config = dict(
    train_examples=15625,
    arch='convnext',
    dropout=0.05,
    subsampling=2,
    width=320,
    optimizer='adamw',
    lr=0.0019,
    beta2=0.98,
    steps=17100,
    batch_size=64,
    lr_schedule='wsd',
    final_lr_fraction=0,
)
Rows from block 4 of a small CTC audio transcriber, named by matrix and row number. Rows with one number belong to one neuron. Each number is 128 + 24 x the weight over its row's rms, rounded and kept within 0 to 255. All counts start at 0. Numbers have three digits each.
After each neuron's rows are labels from the 100 clips, of 14976, where the neuron reaches its highest value: "responds to" is what is common among them. Only what is clearly more common there than usual is listed. The data: read English sentences (LibriTTS-R).
# fc1: MLP up (model.blocks.4.mlp.fc1.weight, 1280x320), inputs 214-319
# fc2: MLP down (model.blocks.4.mlp.fc2.weight, 320x1280, transposed), outputs 214-319

fc1.705:128181127127136132128127129133129128126127128129124130136131054130129127128131123128131128099134128129127128136126127126127139128109068131131124128128128132147128128128128149137127122091118122125139130129056183129202127128131124128153128134127128127130125167121128176113130127122035125127134128139129106129128125128131
fc2.705:128205130128128131128123128128126131128128128129127130134128128129124133128127126144126118121124128125123133133128144119126128131128133128127128089126027108127128139128132126119136130125129000125126126128111110128127127135136160125129139128128127111135144128125126171130127128128072132128126129132127124125129128163127
responds to: the word "him"

fc1.341:131130129123129128128126136124126124127128129131132109140172127222129126096136089128126123167128187128128120128128116127128122128124141128119128124128127129132128128128129127126128096126128120131130096134126126129126128128188128128130124128107128127128127123128085102129128128220097127173128255127127131129128128126134
fc2.341:129127128128128128126113129128128128128128128127122084128129124128128157128160128130174124255107129111128130129128128128139127123127133130131128128127128129129123128129128127126128128128083129126170107114128123128128119126121128148129092052140128125129128128128127129127129113100128128137143129128149126051219127128127
responds to: the word "and"

fc1.509:127128160131131138132130128193128129129130131130131129131097058216154133128128128128130128127129132127128146128129129128128124085128128127128194129143128115128128130126140129135128129128128117127129128128041105127129125102158128192127126059133128129125127129151128166155128129127128129128126130128128128128128128128150
fc2.509:129128129128129127128086103128132131128037128152129128127127127127128131126119119129128127128128127121109136126128126129127128127100000128130128128123128210102125128126128127121134122147128126128129127000128128060129129129128128104131117129128127128129127127110128126165129152112130128130129122128129132051128128127128
responds to: the word "you"

fc1.559:128141129132129105131129123134128204124092145126128133125129148130126135129130112127128133128127143108127125128125127127127128124127128128128131128128127145129127131128126114161128156129129131130090138128129112110255130111128129128133111130134125129122125132138133128161129130128128128128120129140128125039128000128131
fc2.559:128176148129130129132130128129139180126119127107128078127130128128126126141128129126093042057130128128128128101128082179118134124128128127130134128129119130120132128098130138128171127071121127126127126130127075092003166128194127128128126114122136127129130149128129127163133081127107123129124135131128119182128155128142
responds to: the word "mr"

fc1.402:131133127128127130125128130129128128128129116133125117159127124127123127125120128122128128177125128128130130129110102129128128133136128128126115127159128128127128128128129128119127128126138122131128125128111145126148147127130128129145127139142128056122103128127128116141129128129128121161130127128165146128127129124126
fc2.402:103129128131127090126129125148129118143128130127127128189127136154128090128128118135156146128130016128127097120128126128132129128121127128130129133118130127111109127125131102127131126128125128114125128121128129125125193132180129129128128124140125126127128079128140128128127141125130013128117126133066115075128128127129
responds to: the word "the"

fc1.651:148158129095126128128138125133040131130104134128127136128128128127127129132121121096135130126127128128128069129110128075000208128129128121128128128128128155128146132126125136129128127255128100137135131087130127132213128128128127130141131129126128131129128116164141128114125135123123134155102131126109118128131128043127
fc2.651:122129127128128128128129154128154129147128113126121123132128152123128131128133128129132127128134133096128089127129118121131124118124128131130136127142129129120115117097137149120129128123128128120132156190147128093128127114140132139093106126127255125199130128221129161126129127132127128129129127118124131131142140127128
responds to: the word "for"

fc1.196:124122128128129129125128126129128130126131136086126128140127129127120121163125127097125128132136154141129096126129123137108123128111089127129128132129134122139129125127124129124126132125145128130111128128127125128127127127131128129129133122128142131131143134138129148126129127128124123148064129130103186131126127128125
fc2.196:128126128133101131117129127128144129123143131115138035129128127128124093127105125129130126105128129121128134121121009199110139126122130126129158126128132109128146011131121130129128124128146233127135127130128141145097120128127128127132125128125127123127119122128129128128128128120117126130125130133128128129159129129126
responds to: the word "but"

fc1.688:129126125126129128156130117127018147132128130128122126128128135155238132129128124128125130128129128128125132128121134075127132129121130122127128128127133123128128127128135132149129134127130109130126130128128116099128134123127135121129129129126115070130128128128128127130126128122130131128128128129151123118192128121127
fc2.688:127127135125128128128128129127127141144126127128129129127132128128127127128128120109127130128141129112135105127115176128108128156127130128128128128130128127128128102129129139131125128136115127127136128128128128255041255126172126137129035125128129123128128113130132128231129116128128128093128121143132128148119129200133
responds to: voice: male

fc1.379:115127128128130128127134128150130128128128130081128126128139086126126124132126130128128130129131165114130127126127129132145128075120127126127131129143128128127132087119128125123128132128129128128120127129127138131126127129128125132130135047128133149132127128129122129129235129148126134130125127125127132132129140128123
fc2.379:127119123128114137125128127131128128126135133042147128125079129130125128128104129132130127128117124126128139125130000131125127118120138128123129128128128128128151085132132159128125127042176129127128131151128127127103128128127128127129128116127085127128128132154128127129120129126129124132128126146128125131133127128124
responds to: the word "but"

fc1.581:126157127128134128163126133125128132127128128129132129127127128201133085123127130129157133213128181135128128126133121117126128126125129126131130128255128128132125127129128128121128128128122140123126123113142131128125121127127129128130128136147125129136012139125101118124129127128125121128081125128114128129128106128150
fc2.581:132127127132129048128126140126129129142129128129127132128128128133128124130130129128098073157255129128130125128135126129131114128129126128120127128127126128111119128128142127128129134126129126128127131128107128128127125128128131129128134128127127164070127143129074127128127125165128118061129139128127128000128128129214
responds to: the word "his"

fc1.255:130128127126132123128129062128125124128129114127125128128167109128129132128125127129128127126127125129128135127030128112118138128128130128122127129134140127144128128128123159127130114100128128128145129128128117128127127129128129129141139103203128128115124129128129167114140129106127128211125130138130126127127179126125
fc2.255:137129126119131132125123135126124128092095157119137199128124129139127128149128135146129138123126141117178186144127128131127131127128128125132114128074119106129153145128161123131126136114126093129163144127172149125128124129127129123113171126128128115128107137098113128140133128129133128127134107125129105128115140108126
responds to: the word "he"; the word "his"

fc1.162:128133128128130128126109130135143137125130137095128124127088138255123127133128132132161131128120128104232142114128075130131125129141131113130126127133149006131111130131139125128129150136154133175145128123164118122122135127144128113147124128146127104121130127159131127136188126132126122131149129127129128128132128137118
fc2.162:124128128114113131130128127102077161125129140129040196124128168124149112099133110130167138068133128128129131221127128132204128059128130162127119166128045113041126128125127127130056142155249132129154120099127153129128125125132135124126132215132128128116127128124120128133130127129137121121090116113125057130126117128126
responds to: the word "he"; the word "was"; the word "as"

fc1.360:096129128127130125131126148125134124128125138127120129126133135131139127130121124127180129146125132013132093127130137099129152128129127128125130128128084129127129126134107207126125131129127127122125135127129117129134131122132128128128149108132154129164142175124125127143127128131113133127131143133161128128128128000136
fc2.360:125125116128128125128095119129128125130128130127142130139132077131128129126114128152128128134128128125079128128126128126128128127187128144117140128128129125139096129146128129127112131118096124130126126128126128129123127125128101128133127128128135121129141128130125130112129129128130157127129129128110132128127127129124
responds to: the word "not"

fc1.339:130129128221126126128135125132129214131128129119150118135117126122128132105131121066128123141255145128129127128132130109122133130118127128129109126132128134062128128128129128159105128067132142127137146129134128128129165133216125127128123128122127126122127123127134127127125133129129123128127128128128127130132158127127
fc2.339:134128152129255131140132131131128128128128133128152127128128128129128134128155222127128128131128128114127128129128128131130127127131128129144127128133128129102135145128132121128128124128138128128076127129105162125136128126124158143126128203174128126123130130184128095162194126128132129128124128117121126128127128127129
responds to: the word "i"

fc1.289:131168128127125128128128128128129128120107129128124127198131130129128129163122138132127129119127158131128113128128042128127131128128131128127128128156128128124128102129129113120129243130127128135122129124128124137128134127127128129127124127127130125128084122127000127076128128120013123165128128128142128154130171128136
fc2.289:127128064129128122127129130125134127129127126129130117194129129125220133121128124128128127226131119124125129128128137131128130128123128135124129128129130128134128128128173124129124126118097124128127137128127128128128125127132136255127129149111130116148126128051140073128130132131130127132206182120128128129129126139125
responds to: the word "the"

fc1.134:119128129123129123121128127129134156129128130126131129156092131124093127133125127123128130129131132133129124127128128141000126127116111128126109128125131118133128128128127128122128128129205127128124141116131126128134128127177127128128133124113131118150129132125127129120177127126124000139090128127093133128137128113127
fc2.134:128130191127128129121123123132128130131122129128129127129125133128121122127129128129141126128125125124142128128128122128126133125121136145128132128116158105132131066124129157101127124126178255128140129129128137127128147128128129127231037128009126108128126113133128126103129131129125128072122129127127127128130123128128
responds to: the word "but"

fc1.539:128128127130125125126128121129079129132127121127137128143128128141127129134128128128126128128134127128129136134115130129178128131005124125128128128192126120098127126129128128127129125124128127124128073126128129127130135126126129211129095011108128128130090122105131126128129200126128128134129122131091125127130128064131
fc2.539:116128128128111128129173130132128128133132127128132120128088128128111137127128132128139043197128072098125128122125129126150128129104127131129128128128129206128129093137128127131126119094084123129130128128128129128129125160128128127128125118131128128128128130255128130128089124128129130130133128131128126129135128128128
responds to: the word "of"

fc1.712:213126126127113128123132134127129127122128128128128125129128097141128128161128124130136128213132128128125145126114032142122128131119008128086127129127126131133129136130123118126132141130128126176154126128125122128127127128131128207127122129127129130128126128129126130192179128166128129126127135127125127124128153127099
fc2.712:128128128128117123126128127127128130126128107183125205129128125131193040128130128129127130128142207142128128122122128026086127153130126126128127129126129128124134127124139126125137117104126128157129130129127139124126184132126128068120118128126078126118127041136143128132168128105130058128183128129179126129110128128147
responds to: the word "with"

fc1.420:135126121118126134110128131120129133127128131127128128120128188157130163090125132129174120124127123104126134129130127127128150130106128136127128125121128123128128129127125141177128132116127130120129128129137126128118127123126127132128129132128119128115128129128151128129097127036131129124132105121131183116126128127139
fc2.420:130124157129128126133129128127128127129128138133138127128130127240128127127127128128128161120169128128127127128124128128129167130135148128129128141124136130128128117141127132128129130127126130129128128128125092129100128129137127163131053141127122128082127125128133126124128119134136190092128154127166129127135127130132
responds to: the word "you"

fc1.148:128114112103143144144130128144131127085127130116129129140126119121140112120139128041127124192129129128117124131128129152129125128114127128124132118126123116145129129124100118128145133121154112160125152143103124138128128119173128129132127128129128133144128135123086106131125127149132125143120121078117128125126109129142
fc2.148:141000119128138128139135129128134036133123127146133155241119131119128129141133114127127154136136120124128132095132130132154146128119128126138143128144167155076128129128129105127127126127123125123104127139128123129157130135121122118133127123126129122125127100177125127127048128124128128136114125159127116129126126121133
responds to: the word "in"

fc1.610:134165133131132138128131128128125122129130128127164127136125125172122129132125122128151130118126128102165143112130128128128125111128083130126102128127131129128130128136133128130130119114255128130130126125127130113129131128130128128128116133182114128128128149127122129128123127128127126129157128128131123128161161128129
fc2.610:110125124130128127127128126094123129118056128114129132123133126128116185129124099129128128128127131129126133127134128141171133131139125211127118156128130131128128127128162127127130125128128108127128127126128133102129119128111130126128126135000129128036128183104125129138129237126148124129128127130128128129128128128124
responds to: the word "his"; the word "he"

fc1.380:129150140121135133136134123125128129130026128123126105129128122128128129112128126124176150128128133128156130129156128135128130128122127127128125126129129126127131128129128137118120128126146130130130117137129129120133126129132128182164128127137085142129125120133129129114205128106127126132127129134131130131128129128119
fc2.380:136128149128134134129121128129124137127128145129129128127121123128128122133127118122133129126121127089131130128128125130127131130126127129128114126041109126128127130147128128129124138133128129133124128127166144207128185106125124126128129116128147104128045128131129182139127121165128203126128060128185104129128127127119
responds to: the word "me"

fc1.82:129126133128128125127128138135129152126128122088128128132041149132128118128129125128132150129131128125131128128128127124119145125123125120126155128129128113122127125128127154097127130129128128133128128129129126128131134124128129128129126122129128085112127129127122134156128128113103122132128133062128125131132128126121
fc2.82:128128136128136126128128127133129127128096129139128128130128128128128133119128126128130130128127128126127127131145129128127126128128128123128130128129127131128127128128128130131127114128127127127133130100128120136128133130128126128127128124128129097128127130127128128128129129127053128128130129128128131128129131128130
responds to: voice: male

fc1.145:126125131127129134137129129123121129127134115125130128128128129139143127236196125109131151129128131109222128125124115113130129064127000128147128131131126128128128109124080130068130109131140112127133137128129129119130132127134129130127117128128128128128123128123125129134128188127125127129142128125127120209129126128134
fc2.145:127127121129128126127185126123131128123128115126133128122129127128123128130128130128128129128127146130111127129134132128131134128141108136128120135128129127128127127129129087126134115118128130126129130117124129128127128130116128134126204129129127121128091130130134132149138128127128127128123126129128087144128131142128
responds to: the word "her"

fc1.623:127128127127128128126124130132125129127127102127169128128134127131104131131127126130126134130129130127129128128123130128162128128127105129128123128131129115070124128128119128024128069135130130127132126125100128127130128142128128127123082041127127129129124128132128127144128159120120128129117128161126131128128130128162
fc2.623:118135129128108175128185102246127125134130125121128127165125132132119180129125122128129128131052127111124128118127091128136129125137130131127128127127131136150128089128128147128131126128136000128128128126129121162131149141058128130124128125133122128128083126187134129126127148125128127130110127133127127129127135126129
responds to: the word "of"

fc1.479:139131137128126128121125197128131126138155119133124132127141129102128119131117173128133178113157131127128120061130126136128134127130131124145166133126132123125127131127119132126128130119126120114128112121120132135102107151150128135132128126129125112136119130126125115123128130129132097114127196120131138127113130125126
fc2.479:130141124169129045130128109137132131110114112159135128142130129124155116128120130185137128167128158086109130107129125132118136177149104126126156113136128125118136134125131134125159174129125130144128136129131127125128121128135128127130111138132112128132132117144126134242128127125132128127127112195149138156128136125174
responds to: the word "you"

fc1.43:129128122128127119149144117133127128126128135128129128144129122120127128122128128122125121112128122128127196127126132129129117130127128128135135128146102128130145131113154102129130127154144121138127129120114177124218128127158128132127139128128143130127147126128128170083118128131127128128130125122126092128129129129130
fc2.43:120128218120128131129127123128129145128125128146121199128128129128124128229063112094124125135121128123138126128127128118129121126187130122128130128127128128129142128128128129128128077128126128124128128128127089127156229128127128128128128128128128211012128132128127125128106134125150133124128128129143136128128127128130
responds to: voice: male

fc1.607:134128137127100128096127128152128147109130129129129070129141117140137125128127129127117129124127218132128128128119116128069128125131057129127127131128108133126128083128125117048119132126155175128134135127137128128126128030129124131111126127127055117129039124174127163131125127112128128128137128133107143227130131130127
fc2.607:130127162142129186125128128128115130109127130131158133113128128137128128128129129133149132128114201134131128132131126136130132120142129148106121230125131128129126133130167130130128137126128128134128155096116128072129132114104160169200126139128151128127177129130122129142128197091128133138125125125128129123128134128128
responds to: the word "it"

fc1.735:138140128129125128128124131186127142128096124127128129128134129126128127124128128049141128131129135131131128128038128127146127128114111127122129128130126128132126125132129241126120121129128132124160128124128133128129115127128128128127128120129109168128127135131146195128141128145079128158128126099125143128179132122125
fc2.735:128142130128132205117132203128128129114120129099118126134095128128157129130135131143129133103125122119135128127138128131087128129105148132128126228128111129129136115138175127127129126128128128125142128128128124128117127106129144134121126128112128144125085135130127131128221128128120125128124122128130126130129104127124
responds to: the word "she"

fc1.690:126116136123155119179130130093138118139138125128128128130130137127130128136154127124132128128098129125127128130129129115124137122128144131127136129139131127102130113128137130111127143129141123097042131128128117128119121146115124128134128101144128145130109133118123131129132112152120120142128125127128148206126155005141
fc2.690:128131126125121128126131116135129118128122116142133132129108133110153129208140127176231043058127120128101094128137129148114128108131129170128122127128119118129142106120127113133127128123128128127156128124121128128130133135128128031129127128117122103128127145128136118130132101133128129127126129123114128138172129127130
responds to: the word "you"; the word "have"

fc1.295:129102128127125127124128125128097127130127112128133128128130116135128129130127129128127127129132127114128158129083131128175127128114061127129130128223111122016128132129122127129129127128128128126127127130095132127130124126127127230173076043126128128147062128131126123128149153123126127195126128130099125126132128052129
fc2.295:123164128128129131129129129128126128131137122128129112096009128128128127128153132127171122133118091127127127116128128123128121129129127129137129128128162177128129109134102126128127119109055128128132129082132129183128128208130121128128126123126127128128127131160128129129098119130128127129129128129128129128129128128130
responds to: the word "of"; the word "the"

fc1.620:129123129125122130123128115127134137130084126127128089129128111144137079147128204159110131109136163147128059128128095128129131128128164128127093124130125119115128037128126130091109255127127128128136128125126127130126127125129128132132127130131128127142127095115130124125128128102122126129116128129129108188115150129128
fc2.620:128120125145126128127128126128118127129140130128128128128131127130095128127133131134071128145115127125090130081118145131111124235124115139127158128128112126136126118138126164129126129052029139128129149113187128143130126053128132128108120159064145128133128123135115128129128128125131129023130129130128132132128129133129
responds to: the word "not"

fc1.18:128148129131129118128128124129130226135129130127129128127127127126130128126130128077128128129230120128127126130128132128131129086112120095130068128128112129126126127128126134128114127127128145127130125132128120082128130130129128137128127132128108127129127166121171211131125186124120128125133127152129125174125127127129
fc2.18:130129135128129130128133129135134130110118128127132122128099127129131129128142118187129124127128132124137124142132119128127128127130128116126125128128134128129129128179122107127128127126102104128128126091062129132126127128128128112129131154131142128135135126158133124127127103104128215130119144129132124128128126120128
responds to: voice: male

fc1.493:130125227087129134145125121156135128127128116130122118126128098132141075112133128128118130128138126167127129125129127133053128125113128128128117142127128128132132128128128123110128128135127128130123164130077123136131143125131137127129139093128106128130131149061126137130126125126027082128113171092127127176202124131127
fc2.493:154123128076133128126122128127175119128127117142129105129126153098112113128161128125128131126122126128128130129121128126099132158059127128172135123129129128127130128112124140131128134138128132128135161126136131127124128132148110123118113128125128117159244209128103106129125130119129050127133149109065142138138125126140
responds to: voice: female

fc1.121:120137127131126117120128127121136128127120127128127121129128119128129130126145126129124126123124132128131120128132127128128127128128128112129127128127145129134128128128126127117128122128128125128132119128120129132255129000129130128128138127055104130128129128127150128132127128084131127126130133128139129129125128131125
fc2.121:128127013126122129129136127132128142129197129132129118129130128125129130123132151128134107028095165130093130130127127127129127080128216127126011126116087127127112224128136186126153129116128127105118103135127129116127128038119128123144143131128125129141128134125127128144124093128132120134130148129137125128128126130130
responds to: the word "i"

fc1.588:149123219128107125097126123128130121113139117128125127119141134133147123132128113101149153177121150117208140119134131128126160130146082128124129128130130129130129142185127144058137128128106131109128129119125126101135078119128128129127124141126126099119140129122129130128105125149139130116133126120121130186128133141125
fc2.588:168132136124141143128127117130129127128127119139136134131090128125130174135126166132111135126127083133128162121128128191128118131127118124128127121125127083128134132121122126128127098162188140125122128255126127115146083215122130128124128116115213125132129130131156133132147128158119119130129143176023109139126128087129
responds to: voice: male

fc1.39:096142128127130132147129134133129127129077131135128126129129108129107144129144125127127205238125117119133055135134128127124128128125128128126119129120131133131128128123131128131092128122128114183126127133122106126255127128129128128135128127071122131122128128118130132139128128134128127129131132131140130129129128126128
fc2.39:129152127128124130133129127085130128125133129125126115118130050121113128129130128128127110000129149114113122128128128157130132124132128221096128132128126135119128128127130127124128132117119130128126128128128129128125127127127134127144142128150129125128130130123128132128127126125127114132128145131128128125128128135127
responds to: voice: female; the word "i"

fc1.541:128137124130044136133128124136131134124129150130127139127130150127120128128135139126135126178129127138125144122128128112126129130096138128141127131181139127124128133127163126129128128130119139125127127051123133109133070099108128124128137143143128128128074125106088118126128131134194128129094192128119127122126123136130
fc2.541:134122126129119058129128130124132128154143125125118131128128119136126159129129130110096123129255131127138134128130127128128126124134127122124128128126123128129134122129120127123130128120128119128129176255127128128121145130127128127128132124128128128043127128132107128130127127128128127097129131128128124129128128130127
responds to: the word "his"; the word "is"

fc1.431:130113148128145255128128128126128129129129127148132119129123129148146131080126128130128127130127130131124129125133123123130129064142133128127139131130128039125127129127107129170127128136128148127126123124017114132124125126131129129133124099137131128127128125137128172237128128114127132146128124135144129128132126128122
fc2.431:134128130126129131127096127128136128128125129132130128000120129128128131126123118128124129123127105128129133127165128129133130125128130127127128128125128131129129128123126112126128128131128123133128128128127128126135167128158128130128128130129127127111126128094000128227128134128135133116127102127193127123112129129128
responds to: the word "you"

fc1.37:140128128069107091137129124135129128121137165123130129128123128133128096128127129134125111135127127116143127091128128118144140129134132136127129128128126133130129128123132146133132128148155125130131130122128139129130128128161122130129132127129136124138129124088145139128123126155135128120128122119116125255129127133158
fc2.37:129129134068215179168127125132119126127108082129128163131128128105131126131101114082036139131126017132136144122114125127126130129139133134122135125114147113170128128108126126118115122175128127126128132128126122138128138138137132136126137128128076151127128126219123126128141148135255124115129117129131120123117103140132
responds to: the word "it"

fc1.315:120119128138130132127128128124128138128127128126128123138129124164127079143128128129125241129126252129129063128116128128122129128105129128128130128135127127125128000128127130043123132127129137129139127126130127128126129123128126128130128113129132127128117128128125125128190128129086033128128160130124130150128128142126
fc2.315:123126173135126130128128128136126113105129131128132129127137129129125125128092147146118111128127137127128127122126125128128128128126132129128128129129131103128134011169128156124131128100132129127129127129128152128127127126127078128131074128117123128131116124132129128127128111126121126071130132131128127128203128128128
responds to: the word "but"