Rows from block 13, named by matrix and row number. Rows with one number belong to one neuron. Each number is 128 + 32 x the weight over its row's rms, rounded and kept within 0 to 255. All counts start at 0. Numbers have three digits each. After the name is the row's rms in percent of the matrix's.
# fc1: MLP up (model.blocks.13.mlp.fc1.weight, 1280x320), inputs 0-79
# fc2: MLP down (model.blocks.13.mlp.fc2.weight, 320x1280, transposed), outputs 0-79
fc1.1014 081:128127096104127136118149131116128085118110128121129128134113161157072116127131057100119091130124142139126091187120133131129250128129133128129126150132128125129133128128127129098120127199126125134137124117115128119221120165132127119127130124
fc1.1016 014:128128128128128128128128128128128128128128128128128128128128113128128128128128128128128128128128128128128128128128128128128128128128128128128128128128128128000128128128128128128128128128128128128128128128255128128128128128128128128128128128
fc1.1017 111:118131123112129131123109128132127074127123202122134124129128159129133134138116108149126236134131127128129138135141127122124136093126181162127128133136138135134137105128154111128120111137128142119011120132131133124255127255145126132135127063
fc1.1018 201:124128128129128125127128122127134127128255137130127128129128129143125141126126127131133114127129137128129128130134128128128129125000129128128125130129132128119130128127128133126129129137128124129128129127107128128129128128126127125128135129
fc1.1020 133:125122127132127132077130125131127124129137150128128129139121115151127000128136128129142114120131156128111045120116143125126129124035131190128129123123124154128126142129132121115142128127129117129128127120129128130150123129111131126133084125
fc1.1021 140:128124130202124134128131145160126128127130097119128132128131143125143124132130054128100128128130206130091057127130130201123119132130130166113126000130087077130136121132164123000139120128124179128106130255143128160128130128131123129128128144
fc1.1023 119:136026124126117149121098126127187127120125065131161134131096127120120128124131145129128126143129127103128149130128127126124143170128102135124125128163131152126125138121132089093147029123128116126099128127127088108128132127134131121124142119
fc1.1027 113:133128165122125095128128125133120109111101128132255130128129155132125129126116142130118127126128138140124126129154128138129135109114128131194174108129136176131139132130125134126132126140130112119148132138124124129130128124133104129082126129
fc1.1030 096:130144149123150096180119128116126118131112082124136127136043147132133144106132127133204111130107126152134134133125128123127146127129125145116125132163118122122132094129129133117132125124142121128117134138128000123094085173106115129134129134
fc1.1031 083:132124128129188135128157128120129125136162139126163103142110140126111154131130131183122128139114127134183120126133132066140052122130134119132111127142124137135146145016121124118126179126105205112084096137148121085197155093135152128216123126
fc1.1032 112:123116128129128124127139128127125123131231129119128126127119128123129124095128111125113122126077108129123130138126124127116147104141128126133108126128131139180150129127117130128123131126129073141124129141117074131133128129133128129126126130
fc1.1033 113:126147127033131132127117058128116137022122144127116114129255105127156111160125161144097134140128127128160029125129124129116141129130177027132125130120125052132139151087235137146124141138110126134236116128099131116128102126099128142130203123
fc1.1034 098:114131127129127120133128126127128127138255151136118119129116117126125128129105135096121125129128150128133125116130132125153141120035154215133122128130111134084123116121129155139130130128115148122128164136129129127131129134120141131128139127
fc1.1037 136:118127095116159125124144130128128127124136128128186108128183211101107127129117128121128202129137126134130137140126121126125179089128128113155172125129138131128129144152114125190129141128121138121127125156128128118103127128099128124130117127
fc1.1038 117:126143150141107104126121095122134128136128235126148166131147128128127128128125130130129144127133162134099159128127126127152128128128114164085133129108131026125127130128081127126170128126082133139155093216123130125120132062126129126022148103
fc1.1043 153:126105127128133113148093095132129128186165129131134124127122129135122119128125126128128101128126129130130128134128127034149129117127123128125122118128130128128133139115126127138134121255128131128120131111127105144000122127043133124000096127
fc1.1044 067:129126155127096126103082097113127130124128121128128126144148129151132126079078137129127132128127124138123131121128112129099255189117130135117129128116133109212094000111148103109129132129125132129127110111121133195118055140137192166129088129
fc1.1045 122:138127189126130115100125125148131128110128129138218133109128110099129123121122232121139131129127131100116134159128128120123212127128123121128128052149141125189164130124131129135130116128123093141128128124148014128128127129081155053102133121
fc2.1014 100:165133126142121128226098065128142121129130107122128129128128128168126149123133112127128128130128126129152128255124123095127127148123125091123115126129125129212126168128131110131128121128142142157127131126167126126134126104144126134123128127
fc2.1016 006:128128128128128128128128128128128128128128128128128128128128128128128128128128128128128128128128128128128128128128128128128128128128128128128128128128128128128128128128128128128128128128128128128255128128128128128128128128128128128128128128
fc2.1017 101:128181125190124133163111121165128108135136129129139125128128131141121128121127100133129255112128135127127129132117104119129095127015128126118106128132092126159129162128137138184129141129153128132122128128126129127128128114118129138111124129
fc2.1018 112:119127129122127137132132109121132131125037129132129127123128130114097121113128130127122129128130129125115127126099123128128118141126132128129127130130126129128129128125128128125127142127127131128123129130136000152128120112113128131127124117
fc2.1020 118:227128128130128065142123130125128136130014128129126135128128128134128198140128128125128128130129130128127128127137139128128128094127126127131065136082125128128132130128128127124136128128125124137127128147126127129126128128135128128131128128
fc2.1021 157:115128127215128127173132137131130129147130123129140124131149098118100176143093130139107255163128127141127123127109107174127130124132120077128164122132131128128131137117100129128123125127184128135126166109132127125138129137129128255123126126
fc2.1023 166:127128121129127255138130127130130128128128128132128129132128133131128126126113133128135126117127150120130104129108126128146127129103135124135125158137109125137129128128123130129127128121125130125127128127128125133130128126126128130128133140
fc2.1027 117:096128133128119146127128128128128128132143124138089129144139129126128128084128158069125128128109130118127126129142123129130127109128127125129118128129128129128131174050127127128127129128124128120134129122139131128127125125126128129125135127
fc2.1030 086:129129082124150115130127117083120142128255105129120132120152048129126132125123128112131156158115113122125131128134136148131135127128128130130133121129128127088128120134207137141156129131250126128126135130127131131119129117126106188159123129
fc2.1031 079:115128131133181128097125097089127123110111121134120133084128130142130129170128141199123132127126148154131128119128163132129096140128061126130127128137140231129110098131154131101220118131109062115133124000085132121058052145133119157160098127
fc2.1032 078:126127129128123000131126128111129129128127129128128122129129129124111128142125080125135131121126133143125123125127122128129128130192134132131130119128128094133126137128129136124131026128133128126128165112135127157128128135128129136128126116
fc2.1033 112:131119204128132128127129125127124159146192112158161127099002124127089123134145129255128126106077135153180126105124128144134127128121129100128132132153130096169114141127129131152127128136129180165129129146127129126125138115123129037130127168
fc2.1034 065:121139132127135146133137083133133129128129128141118123123129132097122109131131142128117131129114128128128127127131109147112132141121128128130126136128123129128128128129124121113128145125131116128124128131127138135122102130129127134129114124
fc2.1037 139:128123090167059130130127143088112126128139119123146162129109128128118112122125072152122126136124133132154136128128121132038128118128139164000134129100126128111135194151137129128090128131131140173120129128130136120058197129130135131118206127
fc2.1038 122:086226112127189027159138137111125126124129095138134126111142135116110145140132048108128085144125155109127134164128163132096127128130108088128112128099139129135129115124133120144128163094124128126128128069126108135135111128135146129127132095
fc2.1043 138:128125202127128127129135133125126141128128136131128132125129155132137184128127128127133130128139130128127127125133122128102128026128131124132128139127127123128092130126126128165129076223136130133128167128130130123193134124139087127131205090
fc2.1044 045:115132173118042133153228118129135127192255142103195139131123159130128113177136124130126159148139151144119127000204146164129140157123128138133124128152107088157127153110130055167126128136121128129109130124000125082128144133146140118139125128
fc2.1045 165:128137154130169123126128130128128138109138140130000132132127072130127126128128000128131243123123132073128128127131129140130038134125134068129128086127133127124128152129123125126110128129156128119134143129130129124129128128136135133123124132